Rows from block 10, named by matrix and row number. Each number is 500 + 25 x the weight over its row's rms, rounded and kept within 0 to 999. All counts start at 0. Numbers have three digits each. After the name is the row's rms in percent of the matrix's.
# convs0: first 3x3 conv (model.decb.0.0.convs.0.weight, 128x256x3x3), inputs 240-255, a 3x3 kernel for each
convs0.22 087:459489522479517492501548501487461494450473494482513520468533530491444484545466541482477527522518490484512478481498507446494479458461522498485491477491515503504478535496512489459477488470508468461502459495516486496501503466510487469517508480516511444470495496479534547506511501546510490506504469459504442518520503491513484509522478499490457506489488505507498482528536470509549493479513479551502458469473529482490496497482503476484511
convs0.23 086:534479483496518493521500484476496481520481523468480506524493505479451530483503473490475500512504494508491490480507491496491482453520524494469453498496505532477493488468497491507521499533485505521465552516518497487476450519476509521466496481486497508495509500538526508495517561503508475511494493514523492506506480497478529526512491536531560515486492454546497494524520488545510513526538483491514459481469517508509510487498448480477510
convs0.24 083:491496486538481492496480525477522514458529492514543515564538501449498549494490480515495471533515533509511519543503473506492478481492508450515527515510519492504436483493489481504505518503501529527479470518535432482545494495485496474510519496542513529520499482517532498482518502509494450520517557492480532478515497522475491512476480487487512461497531490492516535514513502524539495490489534541484471507460502499501511504497486507500483
convs0.25 083:505473498491481512515491502516506486461492509496506493495509489502496444459462462489457493480506553498512484508504492498500494503514512490490491495485494521481464513470462506482496481504526483507538461450532514456475513503489531510527488519502465537484540467485486526506498467497484468496484503498482512519498503515527473505488466542486522510478499516508470488507503505477485462541485510499505487523507480491483508510505488471476494
convs0.26 085:492466504477480510519506489476512496535470504525511465519504503499471518527542464496518513530539530509530481511547510551494518499498439516519507475471514458501487517525494470536477502541518493470519558495496515526499446463492526505468504483473496471497437510510540522478489534529485486480494527492502502545442526500518496528531543486536482540491495487488506505480462526477519516506488503508497467526522505528473504550521506490501468
convs0.27 091:496512452483485506525509525459483548485489508515458483515498486477526512506478490520458514505473462503496525522499505522462521478485471509472542526505478468481485517493504503473483496479477499489489504524517504477507495526489499467440531528516476496484498509495472529509529499515487503516498477508535506490508488471509475530522501539506479483492451494520491538481522528473456488498504475479502518479445500513503485517531494523476480
convs0.28 163:517499512514501508524486494516495501487488512511493506481499486508515515495503518493496503490498503492508511509528499504504496509513510505499490489484489521498501504501502506506500493521516486503509516502510499498495514511507500505501513502534491498510534503517503503496493499501499485511484486522527505521494498534502520484489491515508519496517501499512495503503499506489512488503522482503476506510521506498501513499506516507490516
convs0.29 084:475469511505490461486516490486500510502486518512481509521512511517519471522493498482497483501517518504502502463449506478483554529463564495461511491539487490498496476518529488488450499503509492479509500545514439506511502501502516523499508461556484538500480491485479481495530490498500530517485516517498505521518488475505479508470507504537564514509507480522544491529546496498468456480482510481508502482543511509518481471507476518529528
convs0.30 083:502478503477446504497515495539493537510506491502494561501476526474547507497477505528512485515519519545541542499481463499474517498502480538513497485495516500486481490511532535485478527494482468495501463480467505497495518532518459548518481501508483521501470542519516519501511507507501485491553482524480505528489512512553481485499469505506504458488509478504473522515499468451502476447474518505533520493542553537495521544567511521468477
convs0.31 086:476508477512482494523506489461458497533504481526537478491483530460494486511532515509479484531498508496488503528526505469539504487517510544525418459482448530453510542523484501512523472500474465504494478531478543446547532494482498512464505495492494497455488462551493491508507507471478497500490455456520501472481474523545516453480478510451483494492486500506485515484511506521449477510514523452456516477487515462505531509495473523509484
convs0.32 085:486495448462528480525497468527478522508481516508438498494461488492520521506480499505542460484500502493462493508518544495521526475471513553519534457519513493437510494491484492459531485511499521511494520437526476497492488470436516485485507462494471493525455483477543475562509486492492498507475454498502489515521486481500503493538488465528486529521477540504508445497491517483512506546505465509491515498462469504520475513539460499502501
convs0.33 083:500503465475520461465501519523535512493491521482538513509502485503506516516509486557506513525506518495486558549472557483538552508507536494550499536539467512519431479509491503502514512506516478468480518474513497525533495483504513515501485537491533540525495480527543527559468521507532489472499446500487510502495494487507480494518552463527446527504486495533487565487456472461459526486484484531498504498506460529468528521482468514503498
convs0.34 104:494542476466502490482520508509459518510475503492493514524490517507481491544511502503515519512494478523484545511505501483514517529518499531498453466510504477481535515470477500523509535515505479497504498520479503505542560537486524517528536517509504508503534448523505502507479521521476487509522481486490487484499514518528526489497489517538496487492497544502493507517516517493504531485515502464479516499476516499508493479473528479516469
convs0.35 084:469462526528497478473456476495488508510548541520481501514424499489509532502509467498487510480507505483521514496529530525518511492498501497490514516490453520530513538493501529503491508488474452501448456503488512490500491500512485481507492460487503471512474530471489501512478504477494509513487511488505490495474508493443496480473501524505486495463530506554483473508501493480518467489472484479480448491478425506519501481547484499501526
convs0.36 085:487537497545524551494519509476491501536468502489476505502473497563490526517532483509487501504493494505515418511491493540474480515467498511528515493487469500507495477529509507504484504454482485520539529502467498508502544461532493486535494526509511512485523500522463475465504468487483496507518493511477497503488478491497482485495505514496524532484502459508491487527546522513519492495515534510515439462516502480551508541497461538490500
convs0.37 084:503480515453478503494512450519478479472526502506521538450480456513498467495495444543528516529495515504539483499506467492531463493487513483519494499514499497489441500519561477509552480513478516479508469446578544483519496487526539505485514522480456520503487466450505471478499454492481466494507517487471461485504518471518536509494527509524503492495481495510469545521479478460459520505566493502489477504479495494463482500500533487557496
convs0.38 085:484463500495493536480500499517541514520501483542489565535464482511524519500478524521503504469467439513501507535494523502505511443510485516530489535523505515460488507520457495521481513519529496482515514515509486500502512528487546484472453493440544488500486511519471479506514556499523496541491469500491514502489509482543475443509515473456465460489523535497505493495472503481492452472552486517514492545477529533492472462511496490533524
convs0.39 085:499542470488476509496519525506472483514506541510457534500510489522556487501486539507460500495501521500522515466506462510490498479466474515473513483482472494517509544466499531500497523508488513520493526547502487482518496503500507494487489506486524444512563510512493476462517520510523510510487535513513450503495484480494438537477506462478544486510447445538475496502494506514519528435460497516485526503518523476546517481480460542493472
convs0.40 088:532518475506527503464497528491498503494526493487521527511514526483498474495507474514536499460528546487513535498507506503500510473514436519517518477431534473538470495472508519489529480528507511476475462500474482500515500515504494511502532489550526498511452543491500499465509518473507535491494535436459518529510477474480527500508493500481481512509522485496462528486479520472516474484473518502472492516500524502475540452488516503514458
convs0.41 084:517492508502530510538558501471537496551470512503493482514466493499505511518450542523498512484505506478489553501503506512479491495497530478533495510525525530518467483458476500523449499533488531548463446461503513513501504523476490488493536462534494537508499490500560545556526514499475531544515492452513478482489537529472535536546461510488510509506498489478509462533512481506481458479539479488433498489509491487485493521508463505497522
convs0.42 084:491505465492506447517481475502526492499526515517440485509514507498475498506493535497515524460504471501509504516520481479541498519488491491492557480499507515498494505486476512481482477480514511441524492492499520454549506510492478519484503493521534499503515502492516437507500532550511512474525493530448471467491500532499494517525487469505509492503518507481475515536533503465499473496479513538509550507478500523526465511477483526496513
convs0.43 092:504476485528494483463493484479489490495440560544529453500491551473526469506511491470489502542484497445501476512477519513495496514500518426491482500503525531505507522504547503478539503521465505515521483494462503514494461494507512462491508490507509535521527503502509520501504500520530468551485497555517466507473503505504458492477465524523506497503485508496448495509500493514527556483464497482461469490558474519506498490451489505522527
convs0.44 085:476546476482530503492476499505526519482533511496487517522499450537511504472565494531475539521539482488518498528530553495513487450481509518525482531505493506525545522508497494490505491495546563522483495479536512490515528439465535424497467526543455470525487471526526494503455504495508506458465512487508489476478541512497519485488502507471552501501491495517491513493527506497476468498491520457494521504499493501535482522525517543490518
convs0.45 084:499481534464479504514437474498565474510516497510483511487445487543523504479487523505521500492518511543554511495497548551555511520510494531511461496507537483517501473510510467500495471479492498472474497504557491536520462466460512530540563560525538517477521494493482535526485519475503499494472496486451502466505481530529517479500507487495510495459479486476510481491530468473475487436472448519507541506476484527544488493499497522484491
convs0.46 085:489461528525518495497540513519478469505515501511462552520494508495538445496554518502494488530502505506508455543498474509477507459497472552497521494494504499484445493454527476490499539522489496497495492559501498497477508500470484482511485493505484493521486502490515481471476461499532504574517519499482540497514477468513515493491532519523506506529531504457488470515492485562507529527510538525489501534500504468511515497523485470515521
convs0.47 203:483516506505489505488500496497495491483505492492520494496513506491497506501493511504502486494487509504513496494523515497483502510515510517507489500485503512496486502486511507489506498510511504499510502479489491525499506499505509508519503493514503511504515510501495524492510508496505511509504496506505524504510504499508504494509528506498520505527496522525494518516498512485506501487511510513500504490512488524501507507490503496512493
convs0.48 084:510539485513564459492473418479559515489507537492561508507474490518455528527527520498499517456480496552526526550517506558465508490524529475482474561530492499511485459517516451510494509485474521454485518518468504474507495452507503522506486518511513521478522486497493517503545512491541523535500487508513544454506466514530514532493520566501455487510540507511497526507472495502465507521482499458491473496468494505519470480502489502547486
convs0.49 083:506494476489475512483461531496506520491477502480508466519455469448496481482524529473517513540525502504549529526462501500492452438528483463521529523523507486506499469477524460467467503537491501558500498527466483558528519520491551482473508479530513517486510551461513531472472464523492464542510516475476504457542488533512491537561491522487507528512463536535529475503543472555503531488543464513494476514500511499534521478545493474496475
convs0.50 109:483462484503469467493494503473493509481493492492516479502492498488506498483472505502487504501510506546501482498499474484482501513479514515486519488495507493527489504539502496485487483493541498503464504522517498471488529470472495524496525499520496524493528490505478509507516516504510470491473473500472468470476497525494507481498489505511496484477460474547462515518504492505511502491483493524506524470448481479466503466490497492503504
convs0.51 084:526487461461537485501502511474523457528549478519514468534502517435523518506482485487512498515468539503482498497496529478529503484461518467555526439475459443490494509488468524505494499476527506484492526473514474466504543503509514545511469502473499528524536499504532472484494516499447508535459533526522525529476504523522492516486479489547499525495489469515537483470490499467545505493479510497505507506483449518498473418476509518460475
convs0.52 086:519470497465528501529513507534523470480515498530460522524517455479489524528478528491481485517498475522476508489493486548590496510476537472517489546511489585473495480500493500494476507477494510517510530453515485442497491498551515480472496520456464491488483474514531476509516485500518516486486520570466482535518524554449509537520482486514505485514493488509538515496512515520503504495467468535488495485506536510520479518486543504454512
convs0.53 085:493539505505499473514553513500512516505487473511539485516524482499451491531506503465524521472504500553515475492460468501481459513433521489471518484478467477488496501531495507497491480448502498503473506523514528439517493472537492493494503521491461488503507464497484517486491515490541477494519470540495498457467476503526479508498501514473505493466493509471465495529503449525525509530492525493508506491456474509482505516544502483502508
convs0.54 083:458486506477548513501510496522499466506518450520534487508477496508514545491509539534544486545524533459512500539509494523528507501501513459492497479500500517536518496515489545509517498460505507506482522487488496479512480505484523532519530481513497515485513485521504482479499509572512516493468531515538496451519470507471431465465513484509529478448505489446445492502470492482508489516467491481457495491528468478501511486464497490493504
convs0.55 195:510502499519497488495502507518484490498516508501505500497492512516514496518486508501494496515502501488501511509514488520518498490511518494502497485473508494505520493503519505503511513506489501505501501494490494507524481511506503518491500494514499502491515475503494490495495499492505489500504480507522482512520504506497513501486495500494517499505507489496519516502502498501500492502496516491507496496515497505494527506498507501534520
convs0.56 087:510507495529486488529468485505470495468521465481494498479490476511521471524476520510479494498555512521543548510482504487509454479522478431483540498552488517501479508513496458549522500507459442471547473456509496467531488474505554504515505471544500516472524505470487516471518523533488482461495531495513513467517551480492521500516502422504496518504517530470545501526510515487518519448498468521522470500508536469470520518501532459499501
convs0.57 084:531530489518514547519484504541458529474479517484521487528500455492494491521472449564491504442517516483524478471488468485460480535472509504499558496479461526508518483514489538486521544483450536514458525516489523504463489524495467491517490502551471463467510501538477486484478491502517524516523500516476502522525497461524475533493512540501495507538521507529519486487505483503510470483469522537487509522497484515519555498491471522525487
convs0.58 124:516498493514525506492494493518470465506499503499525487516480516511483494509536516510491510508485488453501501523497491505471477519520541497481496502476474483498477529498513490506510541488502485497531496485527483514497508509484516531488511500494504514498498505496491516507499491498516507512483500483524484507482513532482501525485507533517505495533492499506509482519522503510516502509476517517482520471518472475495504517498499509493504
convs0.59 090:474505517491502486540534493504528510493496513491488527497501498493522508508494524498516481509479460520497554468518462501492485504473508508517499445506474505541536474493501489496505478484485508513498498512524501507542491508505534509517470496534522498503488541528509477543449523502466532472532468502530492514527510522509478521496475487486469483453539498514480513525532461465484496476525503492490484504504483510524519443484501485473494
convs0.60 084:510512550541516563517478502468513495420475478514494515533472448526491478458472480504483478499502462468504522492470472493517515471489488476502497464514505475547463488487487505506467559496493516479501540458520545500474487509478510496505513467480473508571476489522455522494458440491512459469523519455522504482526506497510544491500450493490495501501458495452514525536486449501501481488525494488512461509501516499483497476512494486550509
convs0.61 086:432494485471458493437497481510539498495502497495531487496482460512573510492516489546499512514474489461538500467538493474494539476478509503492475462488507463482475508520484556524513476498515507483496509474538481461494507502533492519519485510480491522487513495485507468534477479490512510512518510485523495494531528498475495518469532516482485492505478482453468508503466518520537477486487474488462492485517501513543505513502525493477478
convs0.62 088:458493434492533515461519497477512504468497508499488476498488482486464491468474512542535505552522531540525460527515491492494510510473522483528493591528510527527534483477510506495475507489515514491499510519532535506447485494482525546504530477492496496515516506498468526480513482506486531498509465490505466530513527471501484522479502511523513544437449500498528478493502488486478524502488521493510482466494512483478473475508501500526471
convs0.63 084:464499520512457471538490554486509496451471448517462495511492508542488527479454491486499543475518499470576481517519528504488484507488506512517513489495518522464517518496486503486493497490486520501452535544515531456536499459514521487499476473490524530489503518486543503470436514478482466512528540517490484537473464539432543482496474506546481517478492502499516520509479530511548528520517496474492516480488489505462509432512506460522466
convs0.64 135:493502482502519483491494494519513477507480489513479494473488511491498500511484525505517493510506501492489513504511496503510503486488519467523482511505493534485518531516503516514524496538504473502513503521488505530506494543511516503490510499519522510506505509475523506519508484496517509496481500491495477504504497515500513508494481476514488496514516493487504489529490482475505496484500492474496508465506491506518503512509512505517514
convs0.65 083:495460522482468487531479517497486517469496479499486525479487553478460492467523515486481553521507527508513468500470541519485503490446481529476519497485473513545520488496470517511528490513495516537502466489481479520514497517505524506498453478445511495480579494476488512538451506505498524510496507492488498519502536475491497543498482462481520478509498524479470548547492454552525502472517516502475491509517495509513480491464489484464512
convs0.66 083:517475531504559503505508565493505543516504487510499471502545500489487514529510541483506439539517525554508467543478486498483469529538524502528525478542498487468486536481516481492491489514490529482498516497481506525471515550499504552490521458515491525487528505430477503505498542485494519503495545536546495460505479483503440523485492505511498520441466492533486491496494489495537517477487515527478505516486470510516501517464540533498524
convs0.67 083:469504499498510477503500487550503512504544516554513491528493497487450489541429546487514489514449497521497505496506472504491485526506501529543489489500535489491500508481517535497546514484541476499504511490493516506513495498518494501475486500515493522512464486510560488508495508503510478533453522521515491475526506495462509510460448525497521511459466490458533501472519494495500476493421485476507508479498527531476475445483475433502514
convs0.68 085:466483495500468464510530474522537505509477490484510490520544491508547463510495490512503462489475500508524502525493496489484560530499522540472465491463470510489530523518445491500518542507534519491569493470513506486471555547523531516462516521465505456459515483479502515511512507481502461474457498510552546530525540495512482527498471484527478529504495532514459508512463512567547536459497498466538453502503509500485497461494516457470499
convs0.69 234:507500487510499496503508499501510498497502502507500500500486492498513507523505495497509494498484500503515494515507496533499513511503493496513487504500500501491503517512500518501522515517498500507505507492499505498511517510510517503498505515501523493506505511495509493506483507515511516490492495487523504486497507505521514512499504487509518516504501527489499496510495500504499501496502507501505505502502509522511504508520517503509513
convs0.70 087:496482508487474486539500507478494510479511513481549508491517485513486520504485493480444475493498510474505495491481506495475462491509486473518504488540494480502509459515539534491471503486511479470486481506470545439503494524489473478475506454481533535514507520504476492506494507516552494473506439500474504492499515505504503469494491516482480469525470462482475486503507501514515515517540522461507510523514538477491460517509494470524465
convs0.71 083:507494526526507487496491482489462526504480498470503534518510544486513458526521478468496497507487508521474540493480547483495482460454472478522517480501527501480519448503466523491504489541501538515492494455521511498526499499505478509511545492486478502514490520497527438484520496482511558506497509509505506449514504529511505507455473497496476514517512513505474516540493510515479512449504499486451528538472504511501529514521520524514540
convs0.72 086:546528521490465470486489482479520503499522514471470475463486488473518557517512472478500468502463517465511475475435455531507535543517501487491530452507506541484485493480500459483490551532455484534495458501535523457528531504480479471520483485476510518478523481529485546479498510484493508430508514506492523495517522495507512470499511516466515512481524503484497519551504473446479527540468501544505480527494491477497476514440479490476509
convs0.73 084:517466470432512475482531495481553497524512484506539486569501492518544460515460529504482528486538478512502457530502507516507466521538502499513512476505538540462537490501473501520472491393503533501497530552500465501507502485503473493509503494507494452495503490477535531461513502549475482535504509507514502511490511436480489499501470523485490530491495506499511509504480475464497493499530534509500524513534496481489498475470482467522494
convs0.74 083:524510516511545520533479508503454468478513491506494488546500512485472475510512475493517505520501499504478510518465489486533440515534486466555542557507547485509507500515524475494479512505520522469469561501503496478477465530522532525500498540504538508484523502510528489541526496469481440454509524507503470496515510527508504481491535526489512508515508504492535502533508464482494535543551488488480505464531485513511460489506509535475512
convs0.75 084:493511498481482520505514529526556463483489502545492497526532526521555513536457473480518482472443501476475515517494513510545507497479483500523506554521518499462487498471472524500502513504481474487501539498527531495510490483458502499494471516503516538500502497502491522521464506541485523525504535523510531480503498539503488454561491514484533509504522531534517484489513498532488488517499500474528532522524517486548481543506481486477529
convs0.76 088:479503503473517458515444490536537531490486516519533514517505489487503495488464503526538531467540502487488485514460472530496506493460461457508501482510503507528491443526522490504508477485492534497452492492485492504534477505489482531498491501475529483511514510515520536498479506532488482504502480489518542472522510543473507543503474513508461516507470504477517533489494505488509493504478455510525496484497529494522496488521490496511489
convs0.77 084:508499549447523463528515539492538526532513485476535506526471505527487500505498510491516516513498499502507510546535500470500522527526487498477499532506473516487466532507485503512515534448513536502498561496528516482504525539506521505518505532513483519494518458495511489488472475527545503488503544486501496489495483495496533510494539524550519522515473488452531531533536478466507478511477531470523475506541526509521492483481513484524527
convs0.78 085:503486457502496460505503513522529483485536512490495499527493493487523541515465492507501531519479522552461500493494474467421448510478526506507525468527519525516504482484514475500498456532519493495507498538533518487494484480484540534513505507476487493537493495540468482498521533459503506486497471487479525508495504511483468491468535466444510492469478514532484547524480502532472520500499473509516511547491547498504465464505509481480504
convs0.79 082:499506490494549501520484507501477475477457479488483471469481488493506513533489514464474540494496463458504522482507470500500513499506492516487504507474514507474525507491509506503552498489518526545488526450492486487451523487502499522522537497502504531495523511485474519479508540505462516485534464527482506506520493497496507514501490449491535508532524529545455468499491520489505471473497496506515504500496489492508462499516527552510491
convs0.80 084:515512492473485472515553518519505497492520499506503489468488455533481495464478508514523530488549491506493464458507507469501495489508503515458493492496500486496454517468507483464473517507477496534505493512526511483505474505490480547514483551531486493493535505511549476511520502491493499511455503487509508512495557533514503498502520479473497465499485498497505498465493480502517505449478490476462512511493449491509483537503482473553479
convs0.81 083:450515502481476480462479492491526519487503540452471484471497535525479518522517508516504477487474477456511533509530489499507508519522525522490519465519477505524488520540489512483495504471488512502495521503494495538448546504529451528530509513514492499514495548521533509485508478492494512508510537513478484469516528516525492493478441520498507492484522507511489492502514492482507551467468506480521494480502475500492512484501492546503516
convs0.82 083:532523544479502481497489500510497499493493482481452499488502519470524497465510503506484451485487505506544493492491511529548482500500476455484488503509488493489508531443522520502479485512496514515504536520524502462499472488501504503461517476510470503486445521463484516520539481478518519505512506464510498516486465477503500517504469485473495497507482486516439507457499460495461467498503514485486457482500512514493438528479483533491468
convs0.83 087:513549509541518520493536480480509479521499508478498464531508478495494504522504495503510558471488489509495512501515470520490461500457501490507494567505536527468510466523473482495485506485495494502458521507542496548553463491548530518507515498475507483513504504473454550483477526513531519477569471501516474469493518472473499516488506519523512483504521494524514503514458497464463524525485494500477480514524510518512541526482519501473490
convs0.84 082:536524465468494554480526519454520454501494471500544515511492468501519560481486495502498472503515445491495505477502501502520514484503513469507507542524476525477479511528509525519463492466484476518504488491517488480479497523507524496482493472489476519522545490485505487457497475522486502489503496538542477484462524477479499501494475490497533525490486495517472506468495495426502493521494499463518489531514507497478520504489475493462495
convs0.85 107:497526509480487497462490514461509542513503487511536499521492506519510533512494490516504510484490471504462496493501487513480496473484496494498505500531502523490519479494513506473507493492470517476493488481525524484516477522504487485505475507468497490524451497497490492507481531491502510499502498502502501488487483507518461474517509490515512485534499482524526499471507501506511494486486477495481499542492511511534501495482499503472511
convs0.86 085:508468471553495540493553505539501502488516474484465536473471510501502477528481472447473512464483531500512486513477526521505493480485480537512521501458518466500538492505521481482515519521508513480508499486509512534475467498533515523460495496543529534489517526553540506468499486454501506501528462510488549494517479487517532528502495539504450465504548472454514461488504468489524479505510500484470474486543503475469485474535450519481512
convs0.87 083:481443491504469515486456519516519529506472488533506495504427482496453467510469481472528486541494483507479484533518510490481521507558533462457486506460465451493510492504533495519484497521506468481514463509467480497509478479507483499479520476492518516460510547517502500508474508484516495524522504480488484530484513532496497495458548533514553512495461495495493503490492500504537486501469498525504483479512500472534521470512523534474473
convs0.88 083:527498514548499509509519471493464531477511511504509489492456511512486524511553493520508477523506524527445535494491545489516516488501526505476479503481478520501454435524487438498487480518479506543546512520477504496461534524515521511495506495496480504521500482519508516462506515491483477494512455493501503483531484476518498476542471502514495517494525508520516503469554473470512507508555463494516474506516527510481450517481484473488513
convs0.89 087:508499468505469526514517491518501514534505519522506509500485478474485512468468485540539502457516522476498528488512518495492472499487499535493485486511498522528489533506499482496539470484518485517518495530538541482515506480536497490486504449499462509501502481492497510481495492484505520538504489502483494469471456501507511493515534476524477498473514461507502549492497508536473492499508522528526494490503532508463525474502471475524535
convs0.90 085:492509489515503552505467502518487465515522519499494484523482527532519533518499481474483505493501487493535499519517498573488482487462472513466480508488530510515509478496498477480470459494491447481484483520500484501473515546479482502516546504481524524532503485526515480535506508465514458467502493487514536479520531533515528499538507515460502463521514507489518478490465479542468488563488545493475458495541514537503510478500463476502500
convs0.91 085:514500472514506489510513505517499498494501532509530525536493469520514515525498465523534523484489499543484534456508515501518490524498476475500489480463506482494530496487481494485534516481521499461509518528491508452486483527498468464514496501515503511509515487443507492502499549486507506553533511480486474472480483482490487546485516475486499494452504526508537511538520527490452487507473494503509523513501487518506481507460502528472492
convs0.92 084:481506506498494504488501506517516507507448487432526460521493505525551545508505495480521476499531484484538434517512485511481474509511477565540525490544520486500487477505527481462452506504536484507548473503494552484527474487503504491519515494516483481516529477536493487470485482510505489495509492478493492519479515485475479505502499488508506517485490505550536492474447536506484489496473520532529508509464500508494486499473483467473490
convs0.93 084:525481454500498487512525523485502497496476534503537504489463460466502529472459498490454470503521456568568502516464501490453470509483488488510505502507507505484448464528466516505520483517516528516563524513476538541489485490525519503504490466520471512527500500511518515532460463478489547479481492457506517512477511502502523496534515560491529510466481459491501469491538484505492465502547496497519486541486502480447503511513512538512545
convs0.94 082:503461522497512473523473457513509529484472534502557477542561558486497517516550520462510485522479505468507468498532504512464492506533511493498492506512498475478473517479488515493488466453504512481467500515524524504522442449496478463451516500494481498464516505532500505519474478473516498505511469541452452502456504500449506465511519456464521460534475521539464507531539469523508546490489482483501468504510489484456503482534512486533472
convs0.95 228:500506510509519508507499500515499509493516489498514498491498508498504490512502517498509499502499504507491484507528517514506519508526528484498497501493502491493483513512510517510505521512496501508519496513512507499502516512510499517514517515500508504507502511505502504504496488508521522509499512512512513506504506536510514512505519510513510498505525511494491492491506493492487494492516499488512513500497513508516510509510529503511507
convs0.96 084:492433517500517514528546468554484489471492489522524532511545503520509543496502511469551502492520447508535514470497547532527521498502499501457461494484476501510423506490488498485543479466549500483499494498469482517503526531497526532510478502549492516509479488515523485503524504485544440512488530510504503500529503482480539509483479499547488527467476476502501504539520437464515505495506517474492460501465552531474484510526432495509515
convs0.97 084:516483548516526460525509491489499490509496503543510484511466483537511534497507444537464482487517516503518517481520520531487491475521480519529517537488515490537499472470508492503489480490478502511511475514556514479485479509481481474477500487500548497480499459495489502483498496509478493454512484517506474524524487452469479483506492523523483532490539487495557534511525495496517503471472546489509569481517485474487490517489539486489512
convs0.98 160:511509503514501503486500516510493476496512494497499515488506510506502496475519526488484484506495482505487492491480502495493490524509508470496497478526494489509489507501491497514509504508498498494522510495501489508532526512486495498511504503512477541537517502517496489497514508511518515499504485503518494520507498522500498496514516499489498515506486501514516511481497498480496484493489487514509509491504501527506501503527524509536506
convs0.99 084:520486484479428483462492500484465509504484497515488506494467461467514484530508521493480513483507487500507502494511491519507476537522520499489486483498472449534511542512469509426511495489477505518454519484533490505494492458485520522524507467495580499484535504489492499496481569516503499482485486511512457479483480488503442479512508461464514541500494508486483506500453476510502529477514524488536467514475489494472472520482514481456520
convs0.100 085:473447497546514489524525509534518528459515521500457468499492536535488505499504487515482501524477528507511506534483540475530519501513490532519501488509510538507514493505494538476520476472560501464478533514500524527508554500472517467509489523506498524481531500538499521451498520473531466483516480515476540492511501533525553519505516468509512482488493517509490489545488465496476504559482506481492511516480482523475509499491516487493463
convs0.101 083:486490512507480539470510512487463506472487510459514505508493524485487490478547490476504490529500501484524490522471522475497522504467516458470516467508482487464499524489513494534514519462504488490489498454465527505503487526520548502507484489495472510553507511483494479528470503512524497509476511485541511528458486517504485466483485486533506526488455549519532481507526518474450452463530476496512497504453487473492495503493522490490493
convs0.102 085:495491457542496463476511493509537514496489505516484512490485518528465495518480493489506509512493521505494455518508518496526484503487516542485469480508546499477484499498495483475543465475507511480491489522476522508507473491510519500535499501501512494514499503535488473485484532517469484535481451488522529496523516532484504458515516488517510491498486523512495452504526495507502477496478496551526504473454486503508491511511435477447469
convs0.103 090:464479516491489523469474524496560495505508483509503468533482496515526491509532459462509539515516490463462475487513514527525494459532532534488527497483478517537570493495444488494488512453522542462502506483515512477464489482495490509489520490486511508497491496496487538501509492558476492529507513489504509547509439517497495496543525464494520517484461452548499507508524464523482491468513468506492527453518513505502487472477508473506532
convs0.104 088:511465526532460504497509519474516491513551509468531466540550507473517498528529499496478524509537521493442543503441443482539512502520503517516535494484461506473507480463469519515463496466536484518499492555553496492523494490531495511509456492497556529500512470509527491486507530514508491510515507499460501493502474499547522499496493478497516469511512494524510467475464509484480488506535482485464483508509522495527461490492508525449502
convs0.105 088:520509523504493514489491472532523535520496442520469572495473532464502525474521482476510482506495495515482479464509465538507493492483538552512461511535496485510470469485505522508516507454505551490500543505476487519487502486489479494498506517532487511486473504461491459486501537456484496477480495537467506438500511496490438518523469503503496475547471526551558495522491475501531505498501513490516470510517539488508518493441514479477477
convs0.106 082:476514516535498530539464503449535516487503515478444484471524513465510511517508491480513512529504491520511524480498490487495514504478524503486471469562429511480455473521472507482492474471479502482508554513545467488524502497543494488486490467483483513470510500542530493536509487475487475550456475466484523523504505487519542495508525472490510534496460512492497462466525523491422552486474507513517508518489466495496494498485504477446469
convs0.107 229:514517495521518503520500512504508512511492508515511500515502493507503496500495509498505514516505503498488516510517502501513513504525501505498486505500482511496491507514504500506519508523504485495508509497505513495481505496504494506511511515512523522507509506501491505504515503491512505500510503514503489514511510493523511511501512513498507509497505503504502497519506498504506497506503504492512492502496498495506514506506522520517494
convs0.108 086:511510469492505449514482496510539498471481513468484505543520486468462557496567507512531500501519494530514471505487497541485459438559468536501522513520507505487473476478503481512488484475548456461481518477479529501518455497485496482490490488511479484517487497500503466459505508488522524510491484505455495534502489511541514501485493515533479480534456493546470438518521442542499509451475521519564504508497493471450445525527477477516487
convs0.109 088:497500495521463437516490514517516519515518468527528491487542481507472502491484460522492514456460511483510505553556504478514513522489534494496489480478482533509480493514523502500479475550469525472482470456515506475536532537504542502471494492499488476541487471499486486541490528511507519457530520517487527474498552466476505476512483529475524512485492494503483502454503458537524487484510491489497477515477519526437505480491477533527504
convs0.110 138:475519500482506494475470515520490514505476498486502500517504522497479490492531489488506542511476512495501504535494514503516513505498520503489498488498516501495490509500518488489490519494508486494481466498495479500527530495511519509521517494504512501503500512545489491482491523480503506488478508514512489505525521482522502513507472513519510489496478489505519507529492508483498513515495500507514491494500528519501520504488503489525497
convs0.111 084:503472527492538510493534512548481481491509485560509479489469499462525520508537520484491472552519539542489521564504504501509496526483491492494490483500514520510495511465463467514527496511509495510543520509542530504480517442513518494495530539496518481495507516512444460491525554478490486538522519517521509506536468490504463507501553491468478483527472453468523520510471490477489538542496491453493479518505492505517497428469503462469497
convs0.112 086:488505497493471528472547478503500502493467491490502509503493489520442540494501478483513481459501549528519517455483488508516522517490461507525504520503539529510516504513494491527487541518500518480481494459479530522500532489477485457535516528451518498521532493503485530492502453481478511504506503476540491504490536486476508513466486502478488533496450520500522486486485489491464483476495484506485530468526488522511474507459520498467542
convs0.113 088:507504484534479503496485511526507498500488490539501516472496493505510523514536533526478458483519526506507546500491473535529482481498497510529498510485484498517485519541500502534539484525524511488502513491508515507537498471465476518539510530499493471489508518491489530506513486511519481486491512523510518489567556518573531482507510483486545480498539484495506525513526517528506516485443513492521509496526508492554490492512491474492506
convs0.114 083:489469520485502527497504494511466506530530483517506488449482532504551496514473495498460513516484497513463477496482504529465522489437515526475484508503481495480454488512478476507484499513471539489503504436488470509511464520528459506508537528501549542483492478522498504540471467479477484526553500479524513519512421519486523489493514485493449525489521501500495550471459502495479500494488475481533492474512480489534519499534494488488526
convs0.115 085:501484485499487527488470504514534486509478475498480520531483478486504490499512480532515466545462483493424495530511496508482510496511534543514555505506527529473511522495487479477521516476468496529459492494507489477528485513514544541519511510553505485514499536506510493530492505482517490545490503519501500480467520465486519515502531551522489494534513526471501512512484515491512447451528482467507475500551465478458471474559525504501486
convs0.116 086:495527547500515460449502507514484520528481454487496551470496542504517520511509474508496485466513504463513506516507507495452482503510524487546519542501500492533514469525493515443485502510458524468472514533509486495528465516484494481478483513499507520506497480519513499489482531487478499478541512551478548534508515527489532546506526517484455462530512473524532484515499500510474533493461489506457487513463518531465475463485497494505467